{
  "train_examples": 48542,
  "norm": "layernorm",
  "loss": "cross_entropy",
  "lr_schedule": "wsd_sqrt"
}
Rows from block 4 of a small image classifier, named by matrix and row number. Rows with one number belong to one neuron. Each number is 500 + 50 x the weight over its row's rms, rounded and kept within 0 to 999. All counts start at 0. Numbers have three digits each.
After each neuron's rows are labels from the 100 images, of 14848, where the neuron reaches its highest value: "patch colour" is the nearest of a few named colours to the mean colour under the peak. Only what is clearly more common there than usual is listed. The data: microscope photos of single blood and bone marrow cells. In brackets: how many of the 100, against the usual share in percent.
# fc1: MLP up (model.blocks.4.mlp.fc1.weight, 768x192), inputs 0-191
# fc2: MLP down (model.blocks.4.mlp.fc2.weight, 192x768, transposed), outputs 0-191

fc1.629:558524595517500503494485514580536509458503595486521500495553521480478502597528500516362518593510536469490498481472497507516601482499518493534494484510430497459508524518530462512488574418579508501500549483596498486523491562476446505474509501441482538538372546631482546458734546494591512685569474468533492505495561503483513456607426516511446507557499516503443506489479492490484501484496551513503475497385507456500455531457499435529500495474461538466645452452566429472534492485584446501507381455500554409469532629526504503545551440500487494499501453513539517408496539486492479508
fc2.629:406493494506497563554499503497478480504499561518496662487475546479470455491505481562554519502506527449486480650487529668547508495503489509500500451503494519519397523513505483501532496530518400551519498327389469493500485540499497406498426545501483489499499491517374468526499503501493501392537462532484505501535497379504496480534446506495492497431504411524490507507537552516496459465517490467497501548540490507478488502497499513502500493463419500507498510576497556434519500433512703515492533507557596475529493475480490500483482398485391504498743519599508482519453487479424527534
patch colour: blue (49 vs 8.6); purple (45 vs 21.5)

fc1.94:510496406604443506521496486501481496497536499494526507496513507477463489460495482489679495554420509546498518501519447516547502465524517560503443509498541465512494461439392491499517518508475478534505517423528502647561484520507486534476657494449559556508510503558685513492524503499501508486570489494491238291511491461456500511530480488489536474468427518568557370484467496532503515537497498500501520503506476497542648474496433611494499481461494504500468474526480455442507493502503513495421509465419497511508483462500500471526460463500447533426503543507487524499446532498562562554
fc2.94:566497504533516493529501499490437551451469527484471484514503590516515509499429505500483513499542511561495500356435504511362515514504550485483493517498502499492493500533552449506499510560499458432512542292497499476543490497523506467583486458532417500449323451522420508514591503541604424505517503503517489512438361511469492416495500482519504499495500493510500470511500435546514506517515497483550487515445512563484459484497493491456478483558493506497490504495447504511458503579541493485505495517189498473537517504500487553487536504535464376554516499473498527497350504455576404526
patch colour: grey (61 vs 22.3)

fc1.491:526462555518532456541541466532505567501512582481502515492474534476471564480560544481502434553476467520622498482490495515522519481543538484496464446529438603666325497467494517477451548538512529508536504521483518492624431567502542536444510487495490471558465462518501447519554478477503529493515496434469448395457506498432535488508488488514573555508534451526380492497510495582496418526490476457480521684508565510514508570487544505490435488514507346344544539592559602513549442511486382529502507464498385580560498498510410564589495495507500459476530501576482476489501453495493477499
fc2.491:524611410481474501519544518538510406487497497466499498515504346417386503538483351497502483524412504510462498526494467541485429485475502478501503488499501611480530498558500463517443500517477502490499415576504433498486490436531469543464493501501544539517508505546427506453539518511442492486504511505505499480501414497518432550497498577530639442500487449465490503529501358449523506506466432485498508602507524497500522551496487503502491499547549453487502512507490489661376499427505341444496429499586570501492491502499509470364424623497642503555631516510496501459520502503495403516
patch colour: grey (66 vs 22.3)

fc1.56:466457540483442492550420504464400507449437547483486481529502535521656506469473676530493491482498459495493506486437567498536513442500563534514469470495507581504567549506543507458374579468514491402544440508475510523493499473509688504499461502510502518413492526500488523519498464518516454516494529500516518694475477437482496504500527555458454500507437500491502506482493552508480472505500595502437440531516509506519494516487555550499469635501479516520565535635490349483555543645509523462505547495426475493599510462504509502694489462518495503514481507531458513518499504504480464436
fc2.56:496521362507469519480498451499488524472561552519476486517417527587535491433504534542458447466606463516499499476500535538600507500495544521670495511495468355513500500375494477506561607566501567585485507506480511512557508495722528496475489477448519528512501489580478533501543486493475703390525403525499491470507525482492481456522505502508429504500512486498491364495490555444500661492498525487523492481474533512527477461505500498565490515433470517516553493501490559528587508516510451503485526624567461500398423476487459497485485520414479512484475534529513492504567479546494499497
patch colour: pink (65 vs 24.2)

fc1.347:574521498515469425500483453499494579512521523504488470535518456432500393500489501683414520484495503494603503355524515514494465510494465537504464491611592502618527534494499522600462510506479469494499465556428531416425492524612509500487430531517496519489525530500500552676474500523549499463420478583465481580558529437530508609544509556504513502618485504455535501530577500531499524454533500532452567485562463527556375501531495499481619506499499499504470471375514465494579575516546468532477521408498467507540500531565504478480554578486506480469531418498608496395470499450476493498
fc2.347:526525500500523494495488461502528508390495655499502444547517514510497500504531462483549522504538487459494595509520498502506505610562523487507528505459510485483505515397533512564525484476485534449573492458503554495579498462496518565479480550468500510465495509507489477540521514489418494651621501502523457502512507511622481501503470440524500519523491511514491466508499566511463515514504475499510529558494531502533421449406517499511309500531589532455632540607489503481439503492499563333528492500503458443379524600500497699569402604500381519554508501498480500552553462562481478482
patch colour: white (59 vs 21.6)

fc1.489:440497512492588482549482494514489499579530471539460502492489678529455475483535500517532492497428493433587511559558508398492492534512427521517530532495499431491502521520462542493445552535448493471540608500393475502469514503403661483479479540428440500498498506468642521567398502589529516433581508513505512475598504503578516454513494495548524391467490494502476556520483530466498504540499508509430486612522565594473622472446638484494487493512533499513605510668587524507510548512499426498467451423565411517486522498500372499506540496495497486482504582504477537515486510486530493500
fc2.489:602522508460480497507496510495452548502497492497496504504497479663499508501473445447494473546333507509429499497548505502474417547494499499387465510456461502498488487464499386532478502491499488500482529738495501572514567517262522496488425543501420509511564466509499506501467532504452552460519519496499513500319570413518513502545539512501497501454489518491525492429505459535470593517463515532458505499551539500499500508485499482475502501557605417458491498503471529488405473418525551499474506481494591490397516480477502340495498472486504498463514430496502503474517484584565491482
patch colour: white (85 vs 21.6)

fc1.521:392535534531543575476500499542601487497502429519488521534499500513393500434472531505485502497558495500489488498502481510527503541433494470514518496508560500505501574571360517636498509531471501454487610524492427551478462439488503528616459507499438515476501500496534509530503476464492523471505513468510461519474489497546509335518512503562495275494496549528496411522520476456497405500503511469512565473459502522490493522502446619541541495525525393464495498434521468449491480480543478486486434496384431484483430589524553510513438480501515485563595515394485512502502294506470633486
fc2.521:499540503507498514503516494572445558500536417461674408473478454476404506524471556407522469483414487508396534509505458508472526437526529534486489511508488497476501486492562482499640482537383510469466514507453487475466407439472580472512530545486519448576315479503517506398501475540500443397510581570519499424571534408520465518610505501503544525500502492486505509499406501334513467515460473513530499497427500539501462494548446433524510590502588528563488515479494505455481445509501418601492553500506492500518488524404505505497503383502466400499450410415488503512565478508434514501
patch colour: pink (74 vs 24.2)

fc1.555:525492475470518473492433424495529547579515518574488497500461559450515511498663485538491507485535500434596578460460414525529493525508500557502455458555502501453470506544466524503497368473524601498484504536454488417331551451471498482563536527463497597535493484459528456568436505531537519551580492459493469429493421524457515539488496456497544436506519502411551442598480467472504507302498509502480380498522505517499492581474514499512500508489501495519499532502425528509508500472510555398494538587500564521443499509490474517503508445396484398451497486512603498476487588660487528634
fc2.555:549553377576500490492508500501540540521502521484476499504469495605504467497508490476444497497526502453462510442498503520563491370521468519510515473515688469504502522490474513498512524556478467499552513157419533499441496499495474502457487497465540502498550523459524451503576521494458518454493508529373503525504499487476532537500438473510469496352523414581469538473526497454504512512459537477517380494474530609500507573508502515538469512309539492539464475510501545440462501498485511526498501465564471494507532500539561481490442508498496573459541540510498495501512500617523519501
patch colour: white (70 vs 21.6)

fc1.668:498497479483595610490487499399554579424400444478495498505521467551389505510494525573499454624437491474467566494508519500435500505476439501500556503366503453501437492500491487500487529534456538494496475487397543533433511500499568430516454495499499503477470504517636492497505510503474475377542483573480510556530477452651488500479520506423477359509596488492529522540527495474498462528434592413454532477481505594456500456675644453483483530590482498466539488549458539483485520577552459452500524546601478385500464467585447494546592517504519534500513513514509512451499525495500488491
fc2.668:451553502470519547513453523503488540432440549477461360498502500519648576666539488532480486518448513633450510518416527473563530534399509476426467511624490520523485513487545490515481426495516487499504501406517443549530502502496489556476462499429364480521501597501494516521539513514557500572496497559495525498477472531585377496485521498591380456493511546523451398402526435500500522513476503466485511507536587463509508523526498537505546490533597501469498504525484499495501486497504657437503468401524500465497494502501684419499477496525488580501491519522494618498500493501493518409
patch colour: pink (53 vs 24.2)

fc1.185:484431496550501508544517499525513513516510483540544500529483560495489412486544474503581370509490525609740486604519465465486554558513613487497511565487516545519503530742447504398512500630507522493520538501484561494462553490459659504559548541498535497499530484502469545520500524464482497563533586486483491503528643499681504494518478453473486430438497537469477497469495588496491508490450477494489504494505575508497503556565522502497516520578498550475508477499568558496488578478493503488486475500508507449504499521492510502448507516547500522522547523505499504504494496583540612562
fc2.185:497623474559407497508501614554497526505547486474434526494502437556520539501508476511477455507511387524492501592530501488412417525514483511489488539438498478473497442501604478635477482527454513530362625613523495502499500458433483413469493500551460536507486501491680504508489499495527561498488511606457551502475486501522537500593499385444433479538493515532473477427448539517565502547510507452506585419602492611493511500528438512510504521470515497500529495475499526501507511524540551508481511507445483560468402452589578486595499391498364489510502567493492508511532502616422434494
patch colour: white (50 vs 21.6)

fc1.462:491508564431512481522512391478496481512457658450489472501496394501589579500497613490450455537498493501512494507454470454555558501571501520504495470517506528460499591675520558499505508592498495480494374492369620480411515500614508515495691416435477511525371505484510489506467495461487511497522427491494490424468499548518505509481560496465502477399499570443483482471460484561501596426510457566492496473528478433553455521423483510491491503499494491490493504497497516485502489451482490491627481555528570456406517526502542508499455499513447654464549522497515481502431469501503501560
fc2.462:428455613441504473488435611457492499483498565386459431493502503509506556549490469484561490505503531618517518541502519482588496505513500502559497500523435500450535489565495575555465500500500504508379445525467489555471587512507509550504443490515604490490500313626508538505546518503498439504271475649456505606460404373507474500592498506615456485574524512500469532508442500504499449505487500489481490438500500455431487565529512484504591489526524511579497533503497523509494500461503500491468479511498461469505481433545556356417476434447485494506479503514499503480475488484525508517
patch colour: pink (57 vs 24.2)

fc1.590:500428441608465462531510490535595502490375479483528464506446452482498516512466526509531546521440713547525491553494509454402525473509491495469498528487486390637515499527489538353500568472441486516508506480518464556623575493375503540497484520482491510560500471592538492511538496455518445572502534362628448490458450457470465515522479508492471505436472503522524481501533590521458482517462534527505549489566438504449560417508488474497612517547597514476502505454659477411580495474556460533427499497500496483558595548518495440513489445533521533487509475497483535558478504516537508533
fc2.590:468585503504509549524436495519576509473491481502546501495483502463460504502517586452541451479463566503489484521586586541500432452496404483492412484541545426570532507387542489592467579499499500503507449337480506451568503425505481534511469449512511520398601519456482518441453492407477468521502435534547524524500506505505481567503519508500508487473529505445489493450531494507526642414502501489500460496464503500486496361355499521468629428490489490520490492517462458510505509445473468522533455469495590458529650464510528471406528471492329583508520506500481535642401501539587474507
patch colour: grey (49 vs 22.3)

fc1.496:518425399475481589486524511502456500435476501535526609503525487453470417506534500538494498524456501424519470491533441513503514484493506547502494468419509494578499468506486355547512507483587498487464525474461499613517587594482501388461498479552469347492491550541502492497493492496493490517500542396584524485538348511498456466481519471382516496529513454518549506636508486511495474442480483535521507440504484517496659501393539513484493445485552503488496550417506413497498452488533554496508494447497523440612464460503473505479437423492551552460429439525490456473544722442530500501
fc2.496:420520503506527515535504478550503487485498498492530497499500526501497497531498501504612585489425493498475557504534502509500494500427495541472478426501457507453457500481500530493573510500500487491468498320493525507483454503490524590532502500493502499498503506512502618512398444544430480500501544545561507499500517498521341516492496547347521498551497535424541477499484633518500558523513471460492498484523408392494511501474502498496512580467515573442554609495430488487416506810495505654519469487538509514489544471477519500557500453473500451607509496576485472539465529537540482445
patch colour: pink (51 vs 24.2); grey (46 vs 22.3)

fc1.526:415501317426487472510453486534504506423524550417543307572504421465491552539520431578510486575517491576502498572467504495490478489493524507501577566571508504537492581461529564537494499496472489601497495514499552486486504493484429485449367497486448504442392496477568620444520524496494461548405509411505520459522505493458506518492526495463557513411484519491493506442513616384572508488527474528463513585481504576504442415536498510510650577486510513509531488426493469486491493497504629506529473533499507494465518517520470517532553466432507488495490476476555597453604400499521476524
fc2.526:530503487509563441501491500569505499419450411477447466510510518476349525505651505481499498493398552470499486486511494465471435510523480482500509535479474486502523548501502531473589581416477502495480557473497462451432615480479390413522520435598561495507508518484512587423501348392483490492592500516498502569522487451526502505487486533492429499475500505495490500506494505468504431622498620501502484470503469533496497493446497507597499403511553494485519500553568493498503499475459533558570499506516514518528597500535500402410462372475554490490583500548439466511548432277516525490
patch colour: pink (63 vs 24.2)

fc1.151:569450497502406519485432398505504502407528500492493409489507472450504614515494647490489490486485602579424492499497463467472634503473543475582501472524429500536529498427386425496487499424505499495503471559538449392497496445503417475499482547461655498512465506495496505498530439428501500484501463362513517513488497466532509502500502559424493508458457484499495517362488596433506500507471481513483472551447499484561456423497493493524482500445489516484503498393508513474693487513500500519487452455505510482521492497509495476498431490433535476506399437501504492501617378401398504440
fc2.151:463538515590495583499454490482498500518496492408478574514501508533325523542495501476511475482455510480500474462519611513487498494495487498479516584587501499516472500398496452427485750462494538506502442499470381520369527495534534523502518480500518500611512455496507501506501439499553526438596502503494491495411523422512516535500506533500419512475507455498500484516459471505506498476469559483533499531436471520517511494490517465454582491496496489415499535532576451585455493506524494557550543508503563553491624586495504387443499300437456517380567529454501474457510488405496507482
patch colour: pink (97 vs 24.2)

fc1.734:505517427502479474576443510596495540505511527511492499557280504578483531477556484489570581516482532413426577508510514479474498494573444533556502527504546528498554539517463523501469471505502501507424499476493495483459571504466460511544569484481495536550474531493507526472510502531523474561500508466726529507505518512503500510596495514473423458380531320451620606504466502614512498500422428487530527464478456547448498559469505503401482505488485426494504488461521503470496401504675532521504564475426545488510498496581492498519474492517399472495508595481449486492496497496513501534
fc2.734:500498500485547484506500534474408489500514490494493496609444500519505489507461556387497592548467491502497472498498508470620499446491429562616509541547440512487483465543424531413376522514496431501473500201462511509456448476497379498517494504523479504533521607496438434531541501489617495551457521516511422525551512408419492500426501444467496518483547396535487478556440455532481506455526500498498557509497480521572534491526503496500485552456537507525500424508491551534501415486539493511501497570533543495478492498530581477500591524670502479501512417583492494502528416475498499522
patch colour: pink (53 vs 24.2)

fc1.15:539583579500544470530506502472565489418509491532499594521551545501510489460451488508491450555555502505491498498566514515542498489499484520498454490647492416683479476578503506481492495573489445422528498551482655532590467434529553525506531626447615410682480493522452470496501505545501498487440511480498498607548552497601558518496484523507500523542470514509520521586500501519496633550518610514588552591541549506570535496478472510490559483417505550508491559520502527501487535530617613454527496503506562493487504540485472515492465512562497482475513357453503509502500549495473488472
fc2.15:498502532528552533475493407493587493487460527428500534506507539492507478486500510511437505499500517479456492498519509498495545491467504502479494506475485504539518484504458345488522511509519504497478420394572498502465470608510470502487501530503507498519488485502523470522331477495474499351449511486517554505501569501583502497605498483518439496526495460501511558498593477438493496498533454497486496693526532528547498489508484492496579558498216517487454502500519507500520512394515535498488513494502350552552508478501556589468508478565308501615527495501527508491510486505450527427
patch colour: blue (64 vs 8.6)

fc1.646:542376516478470595530550498493498503515564525596446515660476487433510484468503476575519452499540567669511499477520502560504500458494507532521547547497491513405535511632514503509476514481484502582584491595481518617405502492596502545507494509495360525498420509493508501501517483468491447503517496462467411542508538539741494525482452504501621539524494510423607451481552531431448505500471497500495373505504504492446500467520491456552507632568526468500512492516452479518498497499524470465518482491637498458553488493576505478507465480504504515503468513534514498489500536469508493576
fc2.646:538492519473487534502505579545450564502486452502498496498570433485502468591652504503474494469510482502440408496428503525508549475454536487548675515528579429587507496480472523380685477547503500538526524352483483547495500572554502422472507431528457486538493579480558501516460537531354562501500529517497500516484581406532473511512492474459449508506624478498494461486498510481599511585597569434468501523420505532465488489479517442559550644487511547499480503497504495402541492637513529498488552468494501499513524598515472538542512474505437487497450510397486509473500513500501529462
patch colour: white (58 vs 21.6)

fc1.641:522437592502478502444546529583499552654473560453527516501504502518545500477537553555453455550506501489502630543499480364473617540501526428527592403490509519489517483604363484512495555498487527483492497510499552372484537572577495501496498605402491450451490510536506527627480377532489504501523497501496496408498629485623463454502545574567454488476526486482460495440486501493481505445526550484489524533496587492530494503475501503518547529493491500505493495428500496538522573442480511413545469457535592520524533518500484507553469494495452490492400602502465647506556462501434499400
fc2.641:465490454514500499506471619410562529489467536356504516510517501506489486495463543540499462523497484548455500508500514498477433530552516446483592464392470547495522493423481486432495483554478503504402498559500469479477501553504531492514496479472445463499494496588503470402309479434499543504372483516532498512447491523500506498497490492521520496581479570482603527397536498502508516516512279500501493523514531497510483491483500476455504495574564516482432452507545639630464584477501526487434486534532573515454485444555566464493508415582600508551609475432517489495500452539462408391
patch colour: pink (55 vs 24.2)

fc1.192:511540523467480476503503509502550513492552470495526546487467501532468514546456461638547501506481507387496586500485735417498482498560561436495504499507509443503499596502602554463498488496490539495557505641544494563474492514502508546519499495482480515535512578431451446500445489471463539462523483514497502484495493515464585513543510440457535514546498631566550496502498491471507543614577491511493514549500505449506588510494532493514532518506520499553554486497496457530475361546557579498605511548500475445518296527544556501419511504512472539647516623478471499512505527567406531539
fc2.192:423505480499558525569470585458529463514563527483405507448465499508373462502408389505502511414630449492489609576440370547477524530485444527483502499449495494519447523426586456601536417521508495574401503427495561472506501545487543505551556404458441491517526601420535367527507488459572567425501483499363515495605486407540533506466467568474538503526512504505505512457594489498494509434433510474457499494523528424483500529452465507501464502441502517409527605480503499495498408524516510524498513503495398553501498502498469493515468492483470510493502663471511519474472508576438496468
patch colour: purple (79 vs 21.5)

fc1.499:563630537480502498496478500498612498374491500530470562503502372519524485459511549497505505524556379515513459524498518518491515471587470498500492525502497480502507512585498516550396444499492487488508492530579599535455587479501511500607516487499456448497496505463575502560534391513501436617592465452591506550496732510482575493501511460489495500498504583543517495543541512470477528480457538502498500593504511542544478502533480486498492559526543572587505439498545494485500577440589516546526491520621418500537515469498414503547599493668511495478522500539495600487500503418539508484
fc2.499:497466493561500479536487499558512503476490498514474514522499504425507502585442484519396501587520532511544506535452540557563487524441442535489476499413635499534411489539471514510453488610501564538502494466429497548533504473492501491618493501513511667503514531455492501503486499492571456417472539387505491500471498518498533529595521539550496528479515334554484550458524463494496495492484523478497494500499542478500490468506494503439512591506437570492513538503501643499519485352481526445393583522639319492426491509500560498455552452525489490526609501501500523512541487396605590479
patch colour: blue (50 vs 8.6)

fc1.339:567514428598509463551575576451516506609548506477506480503538511489481481506517504461425492497472479562478505609520464550498575515512614561487466507428401446489503498416398504499469502480471520521501539511554497667556540519502531549502646498515535501505527501500795509487518520495522500536540549425497433362536319509506488508494438477505493494514540475535496465525506491569535448604506474437485554495557480499463526487509416503440519496463486498497567497516466429483493505520496500480498521507504564528488448501503495517553500500495508527497498506494488587516364539459530503497
fc2.339:491490504510500476458558312503488484495496448557480495553497495474549492518543488498495452440594497583575496521486500491465474610501517490490394483508424473512486525615528473525461502507500480472499549221480454461595551493512495482511501478586476515497479404563421509523518499560524495472478490472623501547467360586523490519553519492487595505507493544508532494478459501507504494488492551487530578487434472509503525502504482493500477500499527486511549481503472497515474493512531531477431489521501486517495603543464497507487508502534466480519503479453453472511301496289592488507
patch colour: grey (51 vs 22.3)

fc1.313:383503516498508511398493560585562531555459516391503525508496482465505505486456502472492508555562481515474485500538500411413537493501564472491405474548516425470490486517503494593511498471487552420505578473442518509506438624489512544526461577510479513510581477500504605416526525523444499532450506457552508414432581500521499506510533564567557477498600506454488538482398510519540457455552520521501493505508502525510488477649415453494585501609505484576480502416447474531478506482552478501501480485542512429568511467479499500495429427625454528430582386501509509532503341551597647492
fc2.313:469496446399486525520498542512621483488492484502496450530503486509494499491508500451507340516506437658497466546506572533503459433493750494498501501539500422426501478404508524456513474525489424495491461373481455499463592496402502501495595504520526504511493587502573487494505509515528431355505502542501491541498474479502515503439501553458498504483543529478484509501496549445493497501487459517424484502500550511499534390528445493452503500525723475513490472474457370481432536479483523525438552472515440500504447500568511446496463599489511484509503541469545509502519554442438473559
patch colour: pink (95 vs 24.2)

fc1.425:512489553572532516494513505477500503522502496656477521481494560445495492499472514528519436507557448544588433479491462500521499493529503487544549560534463363544531493537501540496402564548534612471519497527507496456558521564523570516489520578553490497622526544520476526513499487438494459425540556491506528455588491510525493543520513508601546405499527529433447508365496732469435412598491496478501560613506470489553587599438438576514527480543418493412495520489509436500499508513440484561494518492444476515554344495536500504488491530517497489437540507403514454460562492499491467487
fc2.425:558491500596528557518467581530434490488634419493497492458453480478525479499430490527468504517515506499491657490491497559473499484479548489501509566482520499507471486500489350645488505573553487524500492689456397516468616476488467471509467529498519693497431512442561519536521508474399491502497432458501591508498556509470578498610506479621514513492512510486488545505569392514523492499467502512454513615500540503474464580593492472512590503499478496517531531480522545499499478435581407523424501475577501527502495482574546468622511485477486504496500475503439490488492494509475445517
patch colour: grey (46 vs 22.3)

fc1.741:525500501488465466550518511494498524522480532508513481518501546529419449458556503500500532501365570517500506500497547529546550486479500550483463532547444534617493615561497500502529501450472503510502496487571569539629361514409489530497577494481497497564576562580481479456499473512497538529465517522572561532439278401540497446561492527442498500534466500484554472444513499531548533414614502380489495458511487482485483550496458533570504474351486535533585530485555500510577416477501560511513492465496506428472511490489529543477333495543499468501595500510589485498503634565481501509
fc2.741:416637424562544594511483502609501377504408552505595677490474507512498374513387507526527497357515506499499498502475526497500532492445501481464480504498454455577542521463505527500498526478528502542484515369531495509496559453488510506535488570469483480448490649499495506573516423509499581499504497404501506487508513507523427520495465478481585628500576503477486466662512504514464511528555538471540426492498505493493489513490512496515511420441508502486506476494505502543467501535496491397493502551468460356485559518607516419506483496491478486577538456511507513620568524498540530555
patch colour: grey (54 vs 22.3)

fc1.43:536502490527451501511511457511472494439517525493586499502552414476512480470436483540532500494459502508467532496487524497491485493501529516506546552595551651546535500483479489556535450503472457484427464462687546524533540512549384525518497464507572497527529484550380607484509515480438484501502517478414482498489545453457577507589522583488491583496372498528459495452505525513410457498529509507559450505589477478537322613498496525434524501382484496518464511361515357460546486487499497551504501554353499445486502504445504534480343538538494529495459480517560533498524501482477497504
fc2.43:556515518483511494499489501492467657500323561465510484501482497556500532496492497505497502513503667498536499550513429446503500394500492468504482489474463605551470492528533443512464508496487498468492594499500500508450539512318491546507433501499463503503563504592481494536511422497497536429483540431462524510466507503498510494466496514492531498514724503501482481508483337515483551496497655502508492636469487479506498544503441495489533498504555514469473471595499481509507447573544609499506503482495516511509555501686525381502540507493505501497510509492489496545494514493516500398
patch colour: grey (67 vs 22.3)

fc1.9:594476574483516481496635466465501548531602512523474615497497494519516550500490540530518498510500536519554501566505619447487563508476514449495378525487457568499533540533478513545537490449586456492475491526301501523446460524559430454413479505536585545511501519476464498528560490486475570501515519480510522506499520553501460544392613490553455486538573515513495533444507514507505550504536532686476564503501526464583612507456514512506481474505389507630513507505499498498483498501568491625504592514511533538558574387574666472513504499429553507508501494499478511513496512505533500510
fc2.9:512500502501507505499471495500496499519437585497585505552555540492541499503473542523441428503485508498495417647484454506461496515530522442444529409528481531358501572511499497489469529494489549450497478311500484471498503500502529563503543508501535556442553475504520516526477512450503415488511477516503476497521382649511443347411530514500357520522558383501506503627584493484489502490527508516514504478474490512503588391506501483495528493491488510562522487517505569495500475517499565401517414533624495491501500417467463502509495519526575449478440510513620538540514499500625382410
patch colour: white (54 vs 21.6)

fc1.124:510491543459498517564477510519401427530427479491521455509514438553454592483443506626511490468373501494463539550376495487508482471466380504590541406545578486488495472475520520560530402593472491519511492487487515524381547488500475484424501504466507497477504521446521498481502504392497387446576433532493594516562503517459485584568491495488459531497497485428518503484559503498566525481475495410446588505556599522456499498562502573452543471500508715475470504459450489419553487522495489454493524509493510526410510530471451569473413545442508389521540508500560538391489494487485406535
fc2.124:503472508540511430596505573479494532504499484567498498528512450484490443498548565501574464503508542491561514504502519519554535505511558477492503507501390496523377443443513522422497432507469462478506511459439504494435511539395495533503584513504487487495513506489493512569426511562506561393505392497427494466582507505523473426436506621468499470512460477499499500418521588517500494543478526494501483474550447495483515415456479364466449424498741514554628517548492566442501511402500534529390571490486349490523541535413502517628500514524483555512484471498466538500472498394463512501
patch colour: purple (53 vs 21.5)

fc1.399:509580566475491480494424492494483406519483499493533503496552431505491469456585433308461517508556502487463530494543512495502514486498491545507521448550530516503574521478508483469494500615521499511473498398518546544479498490479424396519492559622479453504499487431672484520417508468494501625499481580560443549567463526454594495492489413418493481498437463590516455381530433525541500508523446498495485443489495500513529479591499498482485384420475505465349515487538491522494496501514491486496621545531507524377430588566498498492490371523485596512463459495512495527496551500553481479
fc2.399:544478550484537510569469397502489528504535431505502473520515473493481544504472505619397495502456364488500466459484474494504487534465436528480628491543502495499513463486503506521499522491536547548498511508365502596665501425460551507505483486485465489498508511490509538521437481516282500536467447460447523373479517627496511472500502491488501484424505534478497473538446571504496519464500380616483497568498623552493454430396504485545470561443538504386437495537360529510538540536510483563442530493499517412482497503522472503447472494462493491511441490513500505568496519498545500633
patch colour: purple (67 vs 21.5); blue (32 vs 8.6)

fc1.307:449510618434471502521496560499510486386610493543508418497497509497535492513612491487465505520493539390504501490522539499481494506497415511498487607523592445491474489498526508447412454504399610497500481608560493492455403503539489552454542500499509435499601501535543512489552479456489507498378515476510446553500517501501525534491501502499559554520413676495472608525538496495417499497481436521495504466458478443424497436492367414524471473463548508563489506492506515423498505451498494500496423501547503595498372663601540563518502483506461466516627472504529497507508503509407500493
fc2.307:499500482501540488506556445509522453482609501485519500583614498581524503424489511614490515522561477599499505595496480476505566534492541499504451511460482496525506610505512530470536614508485537528500518332493500531489523500477536503525505498569552522533491416501486461546521516519424657520444530500499589501615503485459542500474523494460485563501484424501554407394461509543479468460444432462486496491494464496505590422497421497481472487419587523538458513496495540509461500490563486475482561498549410542520549541544498493389530470521475504498389396554478507483435450537477628305
patch colour: purple (68 vs 21.5)

fc1.351:486386491478544441565524496513454463595559545502504438483508513466453505489551576442498502507496499562544520498500490473505465499524429447522516504487473476502500588497500550426408514545479473477580415489485508634470424492502539427457502538437486522496472500500605503511542498503500488420524480474505698518483496601438493503507575540529504507525537519516502502507460662464612497502461414488492519496473597447483481455556541465543529494590518491509532417513514513509500501471516510396494524416518482757428534464544449499540468428496494503479445540528504504392492457434532466425
fc2.351:516508611452537506498507488485526509505494326491610458487526466491489494530505475500534443494478497444513500504577535725484474638426508509471515489403511588493590488512461498494572587476422491481380532529461497520478528554543563506466581503500480469533519514548493496429497501649498499314525499548517502501380530558507544302453426593489497500504486495500497476500506526490463522497493526506506501498593437437540557514507494501497404479506608508502523522561531545492455519500511471494470497504506516494497501466516597545505507540509529500473527492452492512507502448485547514581
patch colour: white (58 vs 21.6)

fc1.65:472472415568502508535528493450563509501513504501489501455449611569451510460535450495512400528433540491605474493588549509519501503566497489479516509460555491593502531503508500491499501584497503496500755501418516575488486598448566476504462564497485504494504493507441545399494497529484576508491517499470403564636458498493367463474559503506469453503618529539482499511524497460483479455583483490500372579524487535486499502480680507513430487513499454406485497522612518516468501539531455495543506446529505642492432481510484521578567519505495523510491482472485496493525501488588527510
fc2.65:523501587533488514533409514442438500503500499493460481472507408672491579499515497433584495506434497513417485455565518507453514572500500498460404496499475503550470498501523434499398448534455503497448504568486469548557559516486471520531449504448415639493478513498524498500568509480476550476512444605494592483494547494506393496506511437500608509439431554458481525475493518511513519497508521500430565462557565508537580478388517499495512501504570398435395492468420519506392452463523602495499509480498643500468497493434511476539476538500736490500483448503502476477488514568538495484
patch colour: white (76 vs 21.6)

fc1.767:485503501507435494487581438504501495492496488509476501501496466404463542499612488517490516453566538550471461499484482493545736474487593477511510531503479516510510433468458498503441454501578532516535499487491431365439345411489432458458446415527483475464502513495465499496487410496441500511394495420482505482464505499380500539443513542331493282481466449432498513532403495492540506503494466466517491498500521474502507439484506506487421493496416539495495542563498392491535481505491473520550507491491504505453451507488508447493543427496498505470497474405510484431418456417498410518
fc2.767:522403479505451470544519499492503517508493591519513592477543480482461481465527461515545454395526527450519502506511585512466496505501556452501540497656479598713452500506545537511452499501465428482568496490495502672421473508479498507499511508468498602468492481499502517501584500595501629484498537502496489475551521448461496498479622519575499529473569608499453496479517506469538421450532496529524505618502501514606499481495553522532526480425490549501534538515501526566506510506472542527485463521541553683502575530503494518512525501500495454594484543534654518421596524481502472492
patch colour: purple (52 vs 21.5); blue (45 vs 8.6)